Weights of a small image embedding model.
Model: 5.14M parameters, arch gmlp, norm layernorm, layers 6.
Training: adamw at rate 0.0016, 10300 steps, batches of 128, held-out accuracy 28%.
Data: trained on photos of plants and fungi (iNaturalist), 45211 training examples, 29.2 epochs.
Rows from block 3 of a small image embedding model, named by matrix and row number. Rows with one number belong to one neuron. Each number is 200 + 20 x the weight over its row's rms, rounded and kept within 0 to 999. All counts start at 0. After the name is the row's rms in percent of the matrix's.
After each neuron's rows are labels from the 100 images, of 14976, where the neuron reaches its largest size: "top examples" is what is common among them. Only what is clearly more common there than usual is listed. The data: photos of plants and fungi (iNaturalist). In brackets: how many of the 100, against the usual share in percent.
# u: gMLP up (value half) (model.blocks.3.mixer.u.weight, 576x384), inputs 256-383
# v: gMLP up (gate half) (model.blocks.3.mixer.v.weight, 576x384), inputs 256-383
# out: gMLP down (model.blocks.3.mixer.out.weight, 384x576, transposed), outputs 256-383

u.47,098,198,222,199,175,189,211,181,187,192,198,180,189,206,202,223,163,184,176,204,178,224,207,217,183,214,180,215,203,251,178,229,173,187,174,208,216,198,200,152,198,193,206,204,188,190,187,182,204,199,166,186,212,232,208,253,189,220,199,199,200,182,225,209,207,180,220,206,204,215,228,184,212,241,206,225,220,165,171,213,200,225,167,203,180,224,208,179,191,189,199,237,215,180,213,175,198,202,228,200,173,184,151,203,230,217,200,177,196,195,188,174,195,175,164,203,208,152,225,171,219,231,208,206,197,183,227,183,213
v.47,098,205,214,240,208,170,200,209,174,207,201,199,207,187,162,195,235,186,191,202,190,234,216,190,201,188,207,214,171,167,246,201,190,208,184,213,202,188,216,206,166,206,179,183,163,196,202,230,218,148,202,207,230,185,200,219,216,190,180,182,179,165,204,176,216,189,226,230,226,183,207,198,254,216,213,243,196,222,237,184,217,193,196,192,232,226,234,190,186,172,194,179,214,193,230,196,215,189,201,221,175,203,239,156,206,222,171,174,186,176,207,198,180,230,265,182,211,220,189,247,210,173,221,138,183,228,202,187,214
out.47,100,196,199,172,213,211,168,200,208,203,212,202,210,192,228,193,182,185,146,198,199,213,225,200,204,197,186,189,198,220,200,209,221,176,198,226,174,181,215,232,167,187,232,237,207,209,189,229,200,216,204,192,208,206,188,199,175,218,209,201,244,172,208,184,205,183,198,233,196,184,190,235,209,225,172,208,211,215,216,194,213,201,191,159,224,230,194,195,199,198,197,198,220,230,188,152,194,184,218,189,200,214,225,204,209,177,187,211,193,227,198,200,169,224,212,188,187,209,199,206,199,207,177,209,180,205,167,171,199
top examples: order Caryophyllales (38 vs 7.7); family: Cactaceae (36 vs 3.3)

u.456,090,214,228,219,217,207,188,251,208,174,187,215,189,213,225,180,183,227,193,196,210,228,200,163,201,224,205,219,193,203,204,195,183,193,172,192,157,204,167,207,213,197,190,184,222,251,229,215,188,211,181,236,170,197,229,240,204,240,182,200,180,211,210,198,167,217,200,188,204,182,192,246,224,199,200,220,172,181,198,234,249,179,207,185,190,200,210,227,169,187,216,202,189,215,173,163,219,174,230,197,207,200,201,217,204,187,237,154,187,211,191,201,180,194,202,183,173,215,154,227,197,232,203,202,209,191,186,211,198
v.456,101,204,206,205,177,163,208,216,211,209,187,184,224,209,230,229,216,200,174,190,151,194,209,192,203,214,181,165,246,154,175,211,207,182,203,213,211,236,199,196,242,197,187,171,210,213,209,182,227,212,185,249,191,173,187,178,201,195,226,182,210,222,226,208,140,207,222,183,183,203,209,173,217,162,156,184,210,186,177,221,235,179,188,212,192,197,174,197,208,216,213,221,201,189,173,206,213,191,201,208,219,216,164,204,176,174,225,226,197,194,199,179,210,150,193,200,198,184,209,201,193,188,190,243,190,206,209,213,208
out.456,100,215,202,200,186,183,182,189,234,211,184,186,191,194,196,224,190,199,207,150,198,235,209,204,227,235,201,189,200,203,193,219,203,203,209,197,208,183,229,224,226,166,201,223,173,170,224,188,228,204,205,193,190,171,210,193,206,226,204,198,178,188,241,152,204,189,180,247,212,200,205,192,225,228,199,179,233,182,201,214,202,229,175,213,212,191,209,171,215,252,237,193,195,186,181,165,182,220,163,148,214,160,223,200,198,204,190,184,217,172,187,221,228,257,218,219,223,184,252,220,218,230,217,201,217,226,172,193,220
top examples: order Lamiales (38 vs 7.4)

u.270,108,190,193,226,184,211,209,217,175,207,213,178,234,191,169,180,197,244,188,228,177,159,202,195,210,189,227,228,170,195,230,196,226,246,180,218,231,211,192,167,203,216,222,199,186,188,194,177,218,163,171,209,207,197,139,261,226,208,236,202,226,178,177,162,192,157,169,170,195,212,192,198,213,229,209,202,204,226,193,199,211,203,201,192,167,205,201,191,205,207,240,215,182,187,208,216,209,192,241,255,203,225,206,208,188,224,203,211,245,207,187,221,169,186,172,185,205,234,180,188,185,196,182,175,223,206,211,212,191
v.270,106,198,202,244,191,222,195,244,195,199,198,181,229,180,212,173,178,200,199,225,203,178,198,203,223,164,248,210,219,146,250,200,244,231,183,196,222,171,162,221,172,195,198,185,207,167,189,228,174,165,180,208,228,193,168,208,229,196,228,184,193,178,215,168,216,209,202,149,193,225,191,208,208,198,187,218,201,221,171,194,233,199,242,222,222,207,179,221,224,209,229,210,187,219,161,218,215,214,210,200,190,230,198,182,176,190,184,203,210,188,210,203,163,188,181,181,190,221,194,207,193,181,182,217,213,192,197,197,210
out.270,112,217,175,218,189,207,222,227,209,226,205,175,238,198,222,175,206,217,250,230,201,168,176,180,187,211,224,216,183,206,218,189,224,235,206,192,213,189,203,199,186,187,217,158,176,212,202,210,189,225,180,196,198,184,185,200,243,176,228,208,188,212,200,139,187,173,181,192,198,192,196,224,185,220,167,179,189,247,177,185,220,224,192,241,198,181,195,212,221,221,216,210,189,226,173,240,183,204,182,201,214,235,203,183,174,232,197,206,223,193,214,234,170,206,179,208,191,226,182,204,187,180,164,199,218,188,221,207,187
top examples: text has "common" (27 vs 6.2)

u.5,106,193,199,214,199,223,189,233,213,196,207,183,211,179,210,180,204,199,237,208,181,188,191,196,165,198,212,183,206,182,215,190,245,238,187,203,208,164,164,182,187,173,218,183,197,225,215,193,159,221,194,223,208,193,163,192,220,180,203,245,215,187,187,216,184,202,214,177,179,182,178,215,157,180,204,192,200,218,173,178,227,163,215,196,218,174,198,210,193,217,175,201,175,199,168,220,206,209,204,240,208,219,226,217,200,173,208,224,216,175,222,209,172,171,172,194,197,206,182,204,176,183,208,209,181,224,224,171,197
v.5,099,217,183,228,203,214,190,181,198,158,233,217,185,224,212,214,215,165,209,183,202,211,206,176,165,242,189,187,207,170,237,206,170,194,203,223,182,178,208,218,187,248,186,186,199,201,179,228,168,182,190,221,216,201,213,200,202,216,202,223,204,185,203,193,172,200,211,216,212,232,206,207,229,201,177,197,207,218,201,176,244,159,195,216,220,173,217,223,173,181,180,206,224,165,187,179,185,178,197,204,226,167,175,203,182,203,196,171,176,178,212,200,212,206,212,187,189,214,176,226,234,186,203,212,184,168,201,190,167
out.5,107,183,166,183,218,177,201,198,210,190,235,224,229,186,198,232,184,201,180,183,206,211,189,207,229,197,180,204,184,187,183,236,171,185,180,159,217,206,196,178,227,195,207,182,190,201,219,173,223,202,207,191,197,190,187,189,224,183,210,234,204,238,213,184,178,198,192,160,203,185,188,237,198,193,230,171,166,215,228,190,182,194,174,191,160,209,201,219,236,188,181,181,243,178,209,227,175,198,208,226,204,210,240,214,203,218,172,192,214,207,202,218,219,173,213,216,181,214,169,191,207,256,213,160,200,205,213,228,164
top examples: class Liliopsida (27 vs 9.7)

u.390,102,182,188,192,210,171,171,228,183,201,186,197,200,197,203,187,186,208,200,185,199,175,176,214,178,173,202,204,187,216,221,179,222,257,213,186,218,212,202,198,231,178,213,184,218,223,237,221,203,205,200,195,192,186,167,235,248,196,207,220,213,208,190,208,223,196,190,191,199,179,182,196,172,215,207,212,210,212,190,178,203,204,220,195,171,174,219,238,227,201,205,186,178,200,189,207,174,165,225,237,201,210,227,212,211,220,203,207,239,197,196,228,197,217,173,182,182,221,198,204,170,210,216,174,213,232,195,202,189
v.390,089,213,231,213,200,178,189,192,191,165,232,217,219,191,208,188,208,199,166,215,177,157,207,216,207,189,195,159,193,165,220,193,227,194,256,232,202,214,199,185,212,230,179,195,218,189,166,207,196,172,217,236,231,202,210,169,175,192,193,193,215,178,193,190,212,201,208,235,162,195,209,194,200,175,200,240,208,197,193,214,185,210,242,186,182,227,217,197,228,198,224,197,203,176,198,203,195,180,201,212,175,216,169,198,220,192,174,202,234,178,214,191,232,193,241,188,189,195,175,201,228,193,240,157,188,156,169,193,216
out.390,087,211,189,237,173,200,234,194,233,223,195,196,214,245,216,234,198,199,216,179,233,153,204,219,201,212,184,153,199,209,169,211,200,216,172,189,210,212,228,229,209,190,206,153,160,209,215,207,204,189,218,175,194,173,214,210,211,160,189,203,199,216,185,183,208,186,198,204,205,225,205,173,199,213,182,172,212,200,176,210,168,231,193,226,198,187,241,213,216,202,222,205,186,162,196,194,193,211,187,197,154,228,176,165,223,213,199,203,239,237,190,155,218,226,219,176,167,181,202,198,173,220,188,206,252,171,203,222,207
top examples: class Liliopsida (33 vs 9.7)

u.308,105,191,216,197,218,180,189,210,168,178,199,184,194,195,229,189,170,212,219,204,177,180,164,167,174,189,204,212,211,227,198,179,206,234,225,199,194,189,200,202,212,183,221,186,194,206,237,213,185,208,176,210,164,203,172,234,189,203,217,203,195,199,193,193,190,202,197,195,191,225,189,211,194,241,170,193,197,221,158,177,207,200,210,200,200,193,195,205,196,203,232,187,157,215,200,175,177,198,215,217,211,199,190,185,200,214,212,206,247,201,193,204,211,203,147,191,180,189,181,173,202,223,215,207,177,206,175,173,193
v.308,075,207,233,200,185,215,200,200,193,191,194,189,188,188,213,214,228,170,213,182,218,194,185,212,174,195,203,170,211,170,186,200,205,204,225,247,192,203,203,206,202,235,186,214,201,188,210,229,147,221,180,203,210,194,207,208,160,211,153,218,204,193,194,158,203,224,220,213,194,210,212,217,205,205,174,235,208,161,159,185,215,225,210,199,224,202,210,195,187,187,238,208,207,198,190,168,194,229,190,180,185,180,180,149,204,218,209,191,204,211,240,195,216,207,222,199,167,167,177,185,230,217,214,197,157,185,174,185,193
out.308,080,200,216,189,173,174,180,208,194,203,185,195,184,181,203,217,167,208,187,191,143,176,224,191,222,201,195,189,203,205,167,219,211,183,212,195,201,204,220,170,221,200,233,217,190,201,194,202,176,190,204,208,204,196,192,211,173,218,199,191,200,203,207,189,197,193,211,173,197,205,176,171,198,233,197,206,227,153,154,170,186,222,190,185,205,212,218,163,203,224,212,184,231,173,198,164,209,197,209,188,208,180,195,195,221,208,225,223,185,203,209,182,212,180,181,185,181,137,172,203,181,232,208,210,182,201,207,199,227
top examples: order Lamiales (52 vs 7.4); family: Lamiaceae (44 vs 3.4)

u.494,098,184,203,197,204,197,185,205,208,192,214,186,232,195,205,213,223,211,196,209,155,175,199,187,230,185,214,156,167,169,207,205,199,226,194,213,215,199,223,215,166,203,233,221,178,186,186,200,217,201,179,237,218,166,179,190,201,178,201,189,222,197,235,145,162,168,202,173,209,215,161,201,237,199,176,197,206,213,196,164,248,190,228,221,211,195,203,186,182,213,219,160,185,204,202,203,212,218,204,221,200,212,227,153,189,201,205,225,210,177,212,204,218,214,212,204,200,213,160,198,181,235,154,212,217,206,206,198,174
v.494,101,179,199,218,201,219,223,221,204,196,198,189,230,217,197,183,205,226,229,229,205,178,209,188,240,162,215,196,175,200,238,171,234,213,206,205,198,218,192,200,178,155,224,194,194,193,177,207,190,210,184,218,190,158,198,211,211,194,216,183,225,165,201,195,204,162,163,168,177,251,219,179,207,170,205,193,209,217,225,196,234,206,212,231,177,216,181,191,212,200,194,223,181,175,194,214,253,213,171,219,209,238,210,182,185,187,214,180,232,155,184,197,187,201,199,171,184,242,174,202,148,192,170,216,198,169,232,204,202
out.494,097,207,204,203,183,212,229,216,208,214,203,228,192,205,177,193,195,169,191,204,179,197,228,185,202,191,193,210,216,232,199,216,204,162,217,211,202,200,182,206,208,218,189,198,223,208,172,201,198,200,202,200,231,224,210,190,193,195,213,184,196,188,207,237,182,238,225,199,165,207,199,184,203,182,213,216,196,171,214,217,225,243,232,171,247,214,182,212,191,167,172,228,200,201,192,190,206,157,203,176,190,189,181,188,189,222,195,160,171,205,211,207,180,194,209,245,172,190,196,192,213,153,212,191,160,193,191,175,212
top examples: text has "common" (30 vs 6.2)

u.526,091,190,165,193,226,204,206,184,206,220,209,238,184,206,203,227,158,169,191,164,213,201,197,209,202,173,224,182,199,210,205,223,174,192,193,183,201,174,203,188,212,190,201,199,197,238,203,195,174,176,198,189,194,186,204,210,173,188,159,261,200,191,207,214,195,190,204,171,195,218,236,205,211,190,204,190,211,202,180,220,210,187,248,183,209,204,193,182,207,166,209,201,201,189,201,197,215,222,228,220,163,207,224,191,203,194,202,209,202,165,217,180,172,179,178,173,166,224,179,232,183,242,190,197,179,178,209,182,194
v.526,104,190,229,207,184,222,177,185,197,207,225,180,182,171,188,197,226,184,199,214,213,205,194,190,198,198,190,161,173,178,230,192,191,225,222,215,202,180,219,183,164,238,177,207,218,217,166,175,158,200,205,240,211,187,203,228,196,227,187,203,229,193,200,205,215,176,167,212,215,231,190,212,203,173,169,235,224,197,189,193,263,178,233,221,213,211,217,168,158,177,217,222,187,197,231,208,230,187,235,206,205,160,168,162,205,181,220,205,184,212,191,223,193,191,207,179,201,213,186,194,192,198,179,213,212,173,157,172,199
out.526,101,148,185,205,225,199,206,182,193,216,214,210,230,221,187,213,200,188,192,193,202,218,194,220,228,213,166,215,192,171,223,220,201,170,199,205,198,240,206,205,225,193,196,202,184,169,188,174,219,196,217,195,199,206,201,179,222,212,211,203,194,215,198,221,166,207,187,197,170,211,218,199,192,196,221,201,179,220,250,220,188,213,209,213,195,229,201,230,206,202,188,200,206,164,209,195,221,213,203,218,198,194,218,198,181,224,193,176,218,190,237,205,250,178,238,204,178,218,237,199,239,179,230,151,199,197,202,234,209
top examples: order Caryophyllales (45 vs 7.7); family: Cactaceae (41 vs 3.3)

u.121,100,196,213,191,194,231,193,214,191,189,197,189,173,229,202,203,202,237,205,219,204,188,177,203,199,217,213,191,175,173,194,217,215,195,183,213,168,167,174,189,202,208,219,234,205,218,197,199,173,197,195,236,196,204,215,197,198,211,190,200,193,204,181,222,202,189,195,208,157,218,182,220,198,189,192,217,215,209,181,202,224,192,248,172,201,193,187,173,176,206,198,192,199,202,162,157,202,202,228,203,224,197,221,245,233,174,204,202,212,247,197,199,178,185,203,197,157,190,196,212,192,194,170,243,141,188,163,153,218
v.121,106,188,229,176,205,189,191,179,174,214,213,166,169,192,224,215,197,215,179,182,180,216,207,182,225,179,192,198,197,236,158,200,177,180,198,162,176,218,187,152,202,208,192,214,199,193,192,167,232,241,229,223,226,200,209,203,190,196,142,168,173,235,218,193,225,197,165,223,202,170,226,172,177,197,185,177,218,185,198,215,178,203,203,201,174,208,222,184,194,212,223,198,204,183,207,193,209,206,215,185,192,158,200,201,244,179,221,214,196,223,188,194,225,185,157,185,197,155,233,186,230,247,184,211,208,181,187,223,232
out.121,102,200,199,217,218,194,177,170,201,182,201,214,210,181,197,189,218,168,212,186,213,175,186,233,196,214,231,182,201,188,215,165,208,215,203,163,207,183,199,230,203,208,195,157,177,177,200,201,209,187,213,193,214,193,209,192,247,193,172,205,185,183,226,198,236,182,208,180,208,203,211,188,185,182,226,187,221,206,208,198,192,205,167,216,230,185,205,201,200,223,152,184,193,189,196,253,191,205,182,203,202,208,187,206,213,160,176,199,219,183,212,194,229,202,217,205,224,239,206,242,210,181,234,210,208,208,235,200,227
top examples: order Caryophyllales (34 vs 7.7)

u.95,103,184,201,228,208,208,204,201,172,199,200,198,198,208,208,206,195,192,245,210,189,190,163,190,190,200,199,192,200,200,198,163,205,203,223,208,205,190,205,190,201,197,191,160,219,206,208,192,185,213,187,220,151,198,161,228,208,214,218,215,179,217,192,203,191,207,187,174,201,206,208,215,199,203,202,203,192,188,197,195,213,193,224,228,167,169,178,228,203,184,219,212,167,199,183,198,175,187,203,228,189,214,193,218,202,182,199,212,261,192,214,217,179,194,208,206,180,213,193,177,206,192,220,214,203,199,178,186,170
v.95,086,192,224,225,207,206,201,215,178,174,201,183,210,174,240,190,178,215,201,202,234,184,202,189,223,179,200,180,222,158,207,189,207,195,205,170,213,202,170,161,193,207,221,187,204,173,226,183,178,170,163,221,183,206,182,211,167,199,194,203,203,200,196,174,205,196,215,191,175,211,229,223,177,207,238,213,180,190,177,186,225,170,212,179,192,189,169,195,238,187,197,209,166,203,160,199,184,229,180,191,192,209,214,232,218,161,209,167,234,202,203,188,162,160,215,172,160,206,160,170,222,211,214,196,185,197,168,217,222
out.95,072,182,207,217,197,181,212,220,193,208,202,148,186,196,228,173,187,217,186,218,204,172,201,169,192,227,188,189,193,166,238,180,218,215,210,201,150,214,178,197,201,204,185,176,232,194,192,193,184,202,156,232,223,226,180,199,169,240,211,200,193,191,200,210,231,198,211,179,200,201,227,188,159,167,211,210,192,175,190,207,200,230,218,226,179,244,192,175,188,196,202,202,197,186,220,200,236,172,176,195,198,211,169,192,200,195,228,204,162,214,169,199,218,145,204,206,194,213,170,219,187,217,191,168,175,152,186,200,183
top examples: order Lamiales (47 vs 7.4)

u.92,089,215,194,189,202,171,189,196,199,166,174,215,204,211,230,187,150,221,182,174,190,227,208,192,196,208,200,200,229,246,190,208,190,225,177,201,185,173,194,189,213,183,230,217,207,217,206,204,189,230,221,193,194,211,182,249,204,199,201,216,167,172,195,179,188,191,225,184,203,178,191,215,200,219,217,205,197,182,202,189,222,228,199,177,227,213,216,206,191,214,202,182,212,209,148,179,162,193,206,224,178,182,216,233,194,206,176,163,201,224,198,204,199,215,201,206,167,195,185,223,222,208,200,198,181,208,177,174,157
v.92,096,216,195,218,184,211,204,198,227,151,173,208,202,212,209,208,183,210,208,191,217,235,206,206,191,232,211,171,207,188,194,222,230,183,187,199,222,203,170,202,193,203,206,217,154,180,199,218,163,189,176,211,196,186,202,211,185,184,212,212,172,165,205,166,166,177,216,215,186,246,214,225,226,209,167,190,222,222,180,220,227,214,173,203,214,190,173,194,197,215,209,204,214,184,189,168,195,243,201,180,233,203,179,209,206,168,185,165,211,181,193,149,207,200,208,197,200,203,196,200,231,195,198,202,172,210,210,192,215
out.92,111,174,188,169,218,236,201,210,201,211,208,170,191,211,168,190,216,167,171,223,191,212,211,211,217,198,199,217,193,202,190,192,226,172,192,200,224,201,210,224,212,205,186,205,207,192,188,193,220,188,170,201,193,215,185,192,179,231,177,185,258,183,198,229,153,199,187,206,223,203,208,218,225,203,163,207,194,200,209,233,191,191,205,181,173,212,196,184,194,167,203,201,197,210,252,189,200,204,233,230,189,224,199,195,223,223,202,256,210,207,215,188,159,188,186,173,231,230,199,190,200,178,202,212,192,214,168,198,201
top examples: order Caryophyllales (27 vs 7.7)

u.144,107,201,223,213,205,154,204,231,175,217,199,204,204,218,187,188,210,216,204,211,179,170,181,187,178,176,221,188,208,232,195,187,189,216,243,199,215,201,183,188,209,218,195,188,207,222,204,194,220,203,195,218,170,203,173,220,190,197,172,217,218,212,163,181,179,198,172,214,193,175,204,236,187,231,217,221,214,166,188,184,209,218,225,198,197,171,225,205,181,213,222,193,150,214,189,147,157,197,183,212,210,221,212,183,209,183,215,192,216,178,219,214,164,197,181,202,199,211,174,157,181,205,241,144,196,209,187,187,194
v.144,084,200,206,212,196,193,208,228,203,167,183,166,217,189,222,193,203,197,216,189,241,181,190,214,194,174,212,164,222,166,215,195,228,228,187,208,208,216,205,203,203,213,219,193,169,224,205,238,153,185,175,205,185,186,174,218,188,186,184,201,232,177,218,170,187,181,229,195,176,217,220,201,208,188,200,206,205,199,174,217,225,210,199,216,207,197,195,215,218,201,211,211,170,190,177,204,202,233,199,203,207,208,191,173,211,214,224,200,238,178,191,179,200,205,213,174,168,204,154,218,220,223,198,198,179,171,201,229,209
out.144,088,178,201,187,220,179,210,234,190,212,176,207,188,208,208,200,165,205,202,197,191,194,172,175,221,218,212,228,170,209,183,186,206,218,230,178,172,229,207,176,221,198,182,166,211,206,222,185,238,181,199,207,179,201,217,201,201,247,230,201,191,206,202,193,176,197,210,195,227,243,200,185,184,223,187,196,185,193,207,195,212,242,222,219,203,204,202,193,208,219,200,209,172,197,231,188,212,175,187,192,192,205,180,178,188,207,233,209,195,191,191,186,195,180,188,191,189,209,194,204,180,179,205,200,211,195,170,211,234
top examples: order Lamiales (25 vs 7.4)

u.208,104,193,182,204,205,205,200,184,207,191,176,228,172,173,202,205,162,186,207,196,227,218,208,228,198,213,178,193,198,235,222,184,195,219,220,164,235,185,214,177,197,193,212,217,196,201,199,191,168,194,224,170,176,224,167,254,200,199,196,245,205,180,179,243,214,198,188,216,218,185,218,203,157,226,214,201,212,193,191,178,198,201,189,216,194,206,198,191,219,185,169,198,199,204,236,238,193,199,212,217,213,195,201,213,221,213,221,195,197,199,191,179,200,173,163,181,210,202,202,224,229,215,196,201,215,225,225,187,192
v.208,105,199,221,194,181,188,236,177,197,190,203,197,226,192,207,197,167,194,197,201,191,247,198,196,192,197,207,231,165,211,203,208,187,158,218,164,193,203,197,162,211,186,210,234,172,244,165,195,180,221,213,195,216,232,211,222,174,222,180,232,180,217,194,197,174,215,188,229,209,179,248,221,206,168,167,198,200,227,211,193,197,189,190,215,179,186,192,188,186,171,187,195,230,208,229,203,184,231,186,199,206,191,225,185,243,199,210,168,193,176,215,199,209,188,186,208,187,183,224,204,209,211,195,182,192,235,203,211,194
out.208,105,195,209,196,221,191,208,203,202,224,213,218,185,224,208,236,173,212,185,173,169,228,196,194,210,226,182,183,210,188,152,255,170,196,223,174,221,211,185,188,210,187,202,241,208,198,196,191,210,229,249,191,197,212,198,182,170,172,193,208,174,244,215,166,195,208,201,192,158,178,222,205,216,222,211,208,200,193,191,192,192,195,225,202,196,212,225,180,201,227,238,162,216,184,193,153,160,230,180,205,213,191,222,166,189,218,214,178,186,188,197,177,241,192,170,216,191,171,226,140,211,205,204,170,202,222,226,231,188
top examples: order Polyporales (47 vs 1.1); class: Agaricomycetes (47 vs 1.9)

u.363,108,204,200,193,212,194,191,230,210,178,202,199,206,196,234,213,198,193,191,172,191,185,195,207,182,204,178,183,223,202,180,192,193,225,219,195,213,179,190,177,224,193,227,187,238,237,221,210,170,198,206,200,171,210,158,211,182,183,225,230,239,203,206,192,201,212,221,190,179,184,205,225,202,215,208,240,186,205,180,180,193,169,225,201,193,180,190,233,244,210,209,175,188,203,171,192,173,215,214,228,209,192,176,221,200,209,188,187,211,203,194,180,212,210,177,209,165,185,171,153,196,211,204,201,185,204,187,208,161
v.363,089,187,207,195,196,178,174,169,195,170,211,235,201,205,234,241,190,221,200,183,180,197,155,243,185,164,192,164,196,213,222,204,198,209,224,201,201,201,218,210,195,214,227,218,197,215,201,214,191,175,236,222,196,219,223,213,202,179,204,213,214,185,195,219,209,177,215,196,192,221,223,195,224,181,229,247,221,220,192,185,193,194,254,226,205,191,212,205,219,195,200,185,194,186,183,195,194,201,230,235,212,191,178,185,207,194,203,195,239,193,206,161,250,215,213,185,170,177,194,206,180,207,194,204,230,173,166,201,194
out.363,082,194,152,201,218,231,188,209,218,182,205,223,207,202,153,219,200,164,183,172,218,213,219,213,195,238,193,197,198,204,199,202,170,231,164,175,230,159,201,188,203,221,184,164,188,228,213,206,162,188,193,206,194,192,198,248,189,201,227,238,228,227,230,196,168,192,217,189,207,186,209,252,205,200,232,198,222,192,203,216,243,158,196,203,196,189,194,233,195,177,182,192,197,178,210,203,170,200,200,206,196,209,201,196,218,190,190,198,168,183,189,190,171,192,168,220,204,240,164,224,213,212,192,207,221,219,233,177,180
top examples: class Liliopsida (42 vs 9.7)

u.431,104,183,203,198,216,201,165,176,180,199,188,208,209,165,180,227,202,218,242,207,200,216,189,173,219,190,166,208,195,213,197,195,188,200,171,175,233,150,210,200,200,208,190,193,187,189,214,175,224,211,240,176,203,222,191,219,222,164,253,215,180,196,208,213,191,209,172,192,209,219,179,202,200,234,231,189,218,247,193,160,185,184,195,199,235,184,222,185,193,209,199,200,213,176,204,189,205,216,205,178,159,173,186,184,193,223,178,192,183,204,223,212,224,216,182,221,206,177,213,177,214,191,201,217,255,203,213,178,224
v.431,096,211,214,196,203,186,211,178,213,200,197,199,192,226,172,199,214,198,186,196,188,223,218,207,214,220,203,219,214,223,186,218,176,187,171,222,187,203,223,209,186,214,217,206,181,188,185,202,200,190,189,194,199,198,226,224,177,225,177,148,202,197,196,180,207,200,215,210,210,185,211,235,253,236,211,198,231,157,204,232,173,224,171,181,197,223,219,178,177,190,220,230,214,202,209,177,177,210,203,192,169,211,206,196,204,186,210,228,195,227,183,197,208,228,223,196,218,173,213,181,183,189,214,191,237,169,193,219,186
out.431,107,187,228,230,203,204,230,221,135,200,190,172,212,189,214,203,248,196,215,216,200,207,184,214,226,197,187,216,216,172,177,202,173,213,202,197,184,229,218,209,181,231,199,169,216,212,212,203,210,180,193,221,182,190,214,224,236,205,174,180,223,208,175,205,192,226,232,211,220,190,208,202,240,197,159,233,178,190,177,215,209,177,200,192,191,217,203,202,183,207,184,225,181,226,204,212,193,172,224,201,222,222,182,209,243,211,247,218,179,213,179,187,180,205,220,118,186,188,195,185,190,199,199,209,220,194,203,205,213
top examples: class Liliopsida (30 vs 9.7)

u.396,101,189,187,197,203,211,206,211,195,174,211,203,190,193,195,203,151,199,219,190,228,213,151,202,217,207,193,242,198,193,210,192,190,213,175,202,210,165,198,204,212,215,201,179,204,215,220,184,189,204,159,215,164,203,204,240,210,212,205,233,183,212,192,217,178,212,190,166,219,230,195,232,193,199,204,178,181,209,185,211,182,201,219,196,168,171,202,200,218,162,218,207,183,185,191,219,201,204,236,225,163,197,193,174,209,225,171,217,238,203,224,211,204,201,181,199,164,207,181,198,214,259,206,204,206,178,176,205,162
v.396,084,203,214,214,180,213,205,184,175,171,193,205,189,214,183,201,236,183,216,181,213,222,208,203,189,212,195,209,195,174,230,200,185,190,203,218,198,188,207,183,203,249,171,202,197,193,170,196,159,190,177,192,203,193,217,201,168,209,171,209,203,213,209,194,175,183,196,224,216,246,202,223,214,175,211,225,184,191,193,186,221,191,202,199,199,184,221,193,169,163,180,192,216,189,220,191,202,237,199,184,189,187,179,188,202,195,209,189,179,167,220,193,204,176,215,171,181,197,191,210,246,200,200,199,147,195,195,204,199
out.396,084,213,196,213,185,211,210,221,222,202,201,193,208,225,174,182,227,212,195,193,230,223,177,222,201,245,231,209,174,187,204,217,194,221,195,190,179,192,206,205,198,178,197,204,191,199,173,185,195,211,174,231,225,180,237,190,213,189,200,186,179,221,186,190,190,160,179,242,210,209,202,224,217,185,188,194,235,218,172,212,199,246,201,241,213,179,216,182,198,228,206,195,206,195,168,212,201,201,180,190,201,189,205,195,207,155,188,200,243,212,201,204,199,215,206,222,214,200,228,207,187,207,156,187,189,172,176,192,200
top examples: class Liliopsida (26 vs 9.7)

u.420,109,187,173,194,189,203,215,248,205,211,172,211,222,207,154,168,194,187,207,221,230,172,199,229,198,173,209,204,225,229,187,196,199,206,189,213,233,204,209,189,219,201,192,199,177,209,224,214,217,208,155,186,189,190,222,192,216,172,234,206,249,228,192,235,192,225,219,169,173,232,183,200,178,174,235,193,213,184,182,236,195,226,188,183,201,175,183,215,214,188,186,219,184,204,193,212,184,206,218,196,207,231,184,178,216,202,196,233,232,189,203,190,175,205,155,211,218,213,192,197,181,205,192,226,230,217,221,213,199
v.420,109,223,217,237,194,184,196,192,193,194,207,193,237,178,167,178,193,207,159,196,197,189,208,243,186,197,205,188,199,171,189,227,231,216,224,215,211,193,186,213,193,205,199,215,193,180,192,189,229,214,179,236,241,191,195,159,217,182,217,199,215,189,200,186,205,202,205,212,185,179,181,216,190,182,200,195,202,198,184,202,198,203,184,181,212,188,219,217,193,218,204,228,204,189,157,191,176,201,198,210,233,221,228,206,238,152,149,201,236,195,211,211,171,213,188,209,220,227,201,213,214,218,230,165,219,210,190,167,217
out.420,115,200,201,239,182,175,170,211,213,156,189,218,212,201,228,206,170,193,198,179,215,183,173,194,214,193,180,153,186,199,194,181,182,197,212,182,174,184,235,196,200,206,196,196,187,220,224,213,216,184,239,223,187,222,221,187,219,235,212,234,213,220,198,213,190,203,255,225,227,206,181,175,179,171,199,191,206,213,195,174,207,199,227,198,223,198,207,171,206,217,159,179,203,199,195,186,191,177,180,180,203,229,197,207,232,215,219,173,191,204,197,163,233,221,210,161,170,189,171,236,184,203,205,207,189,179,173,181,227
top examples: class Liliopsida (25 vs 9.7)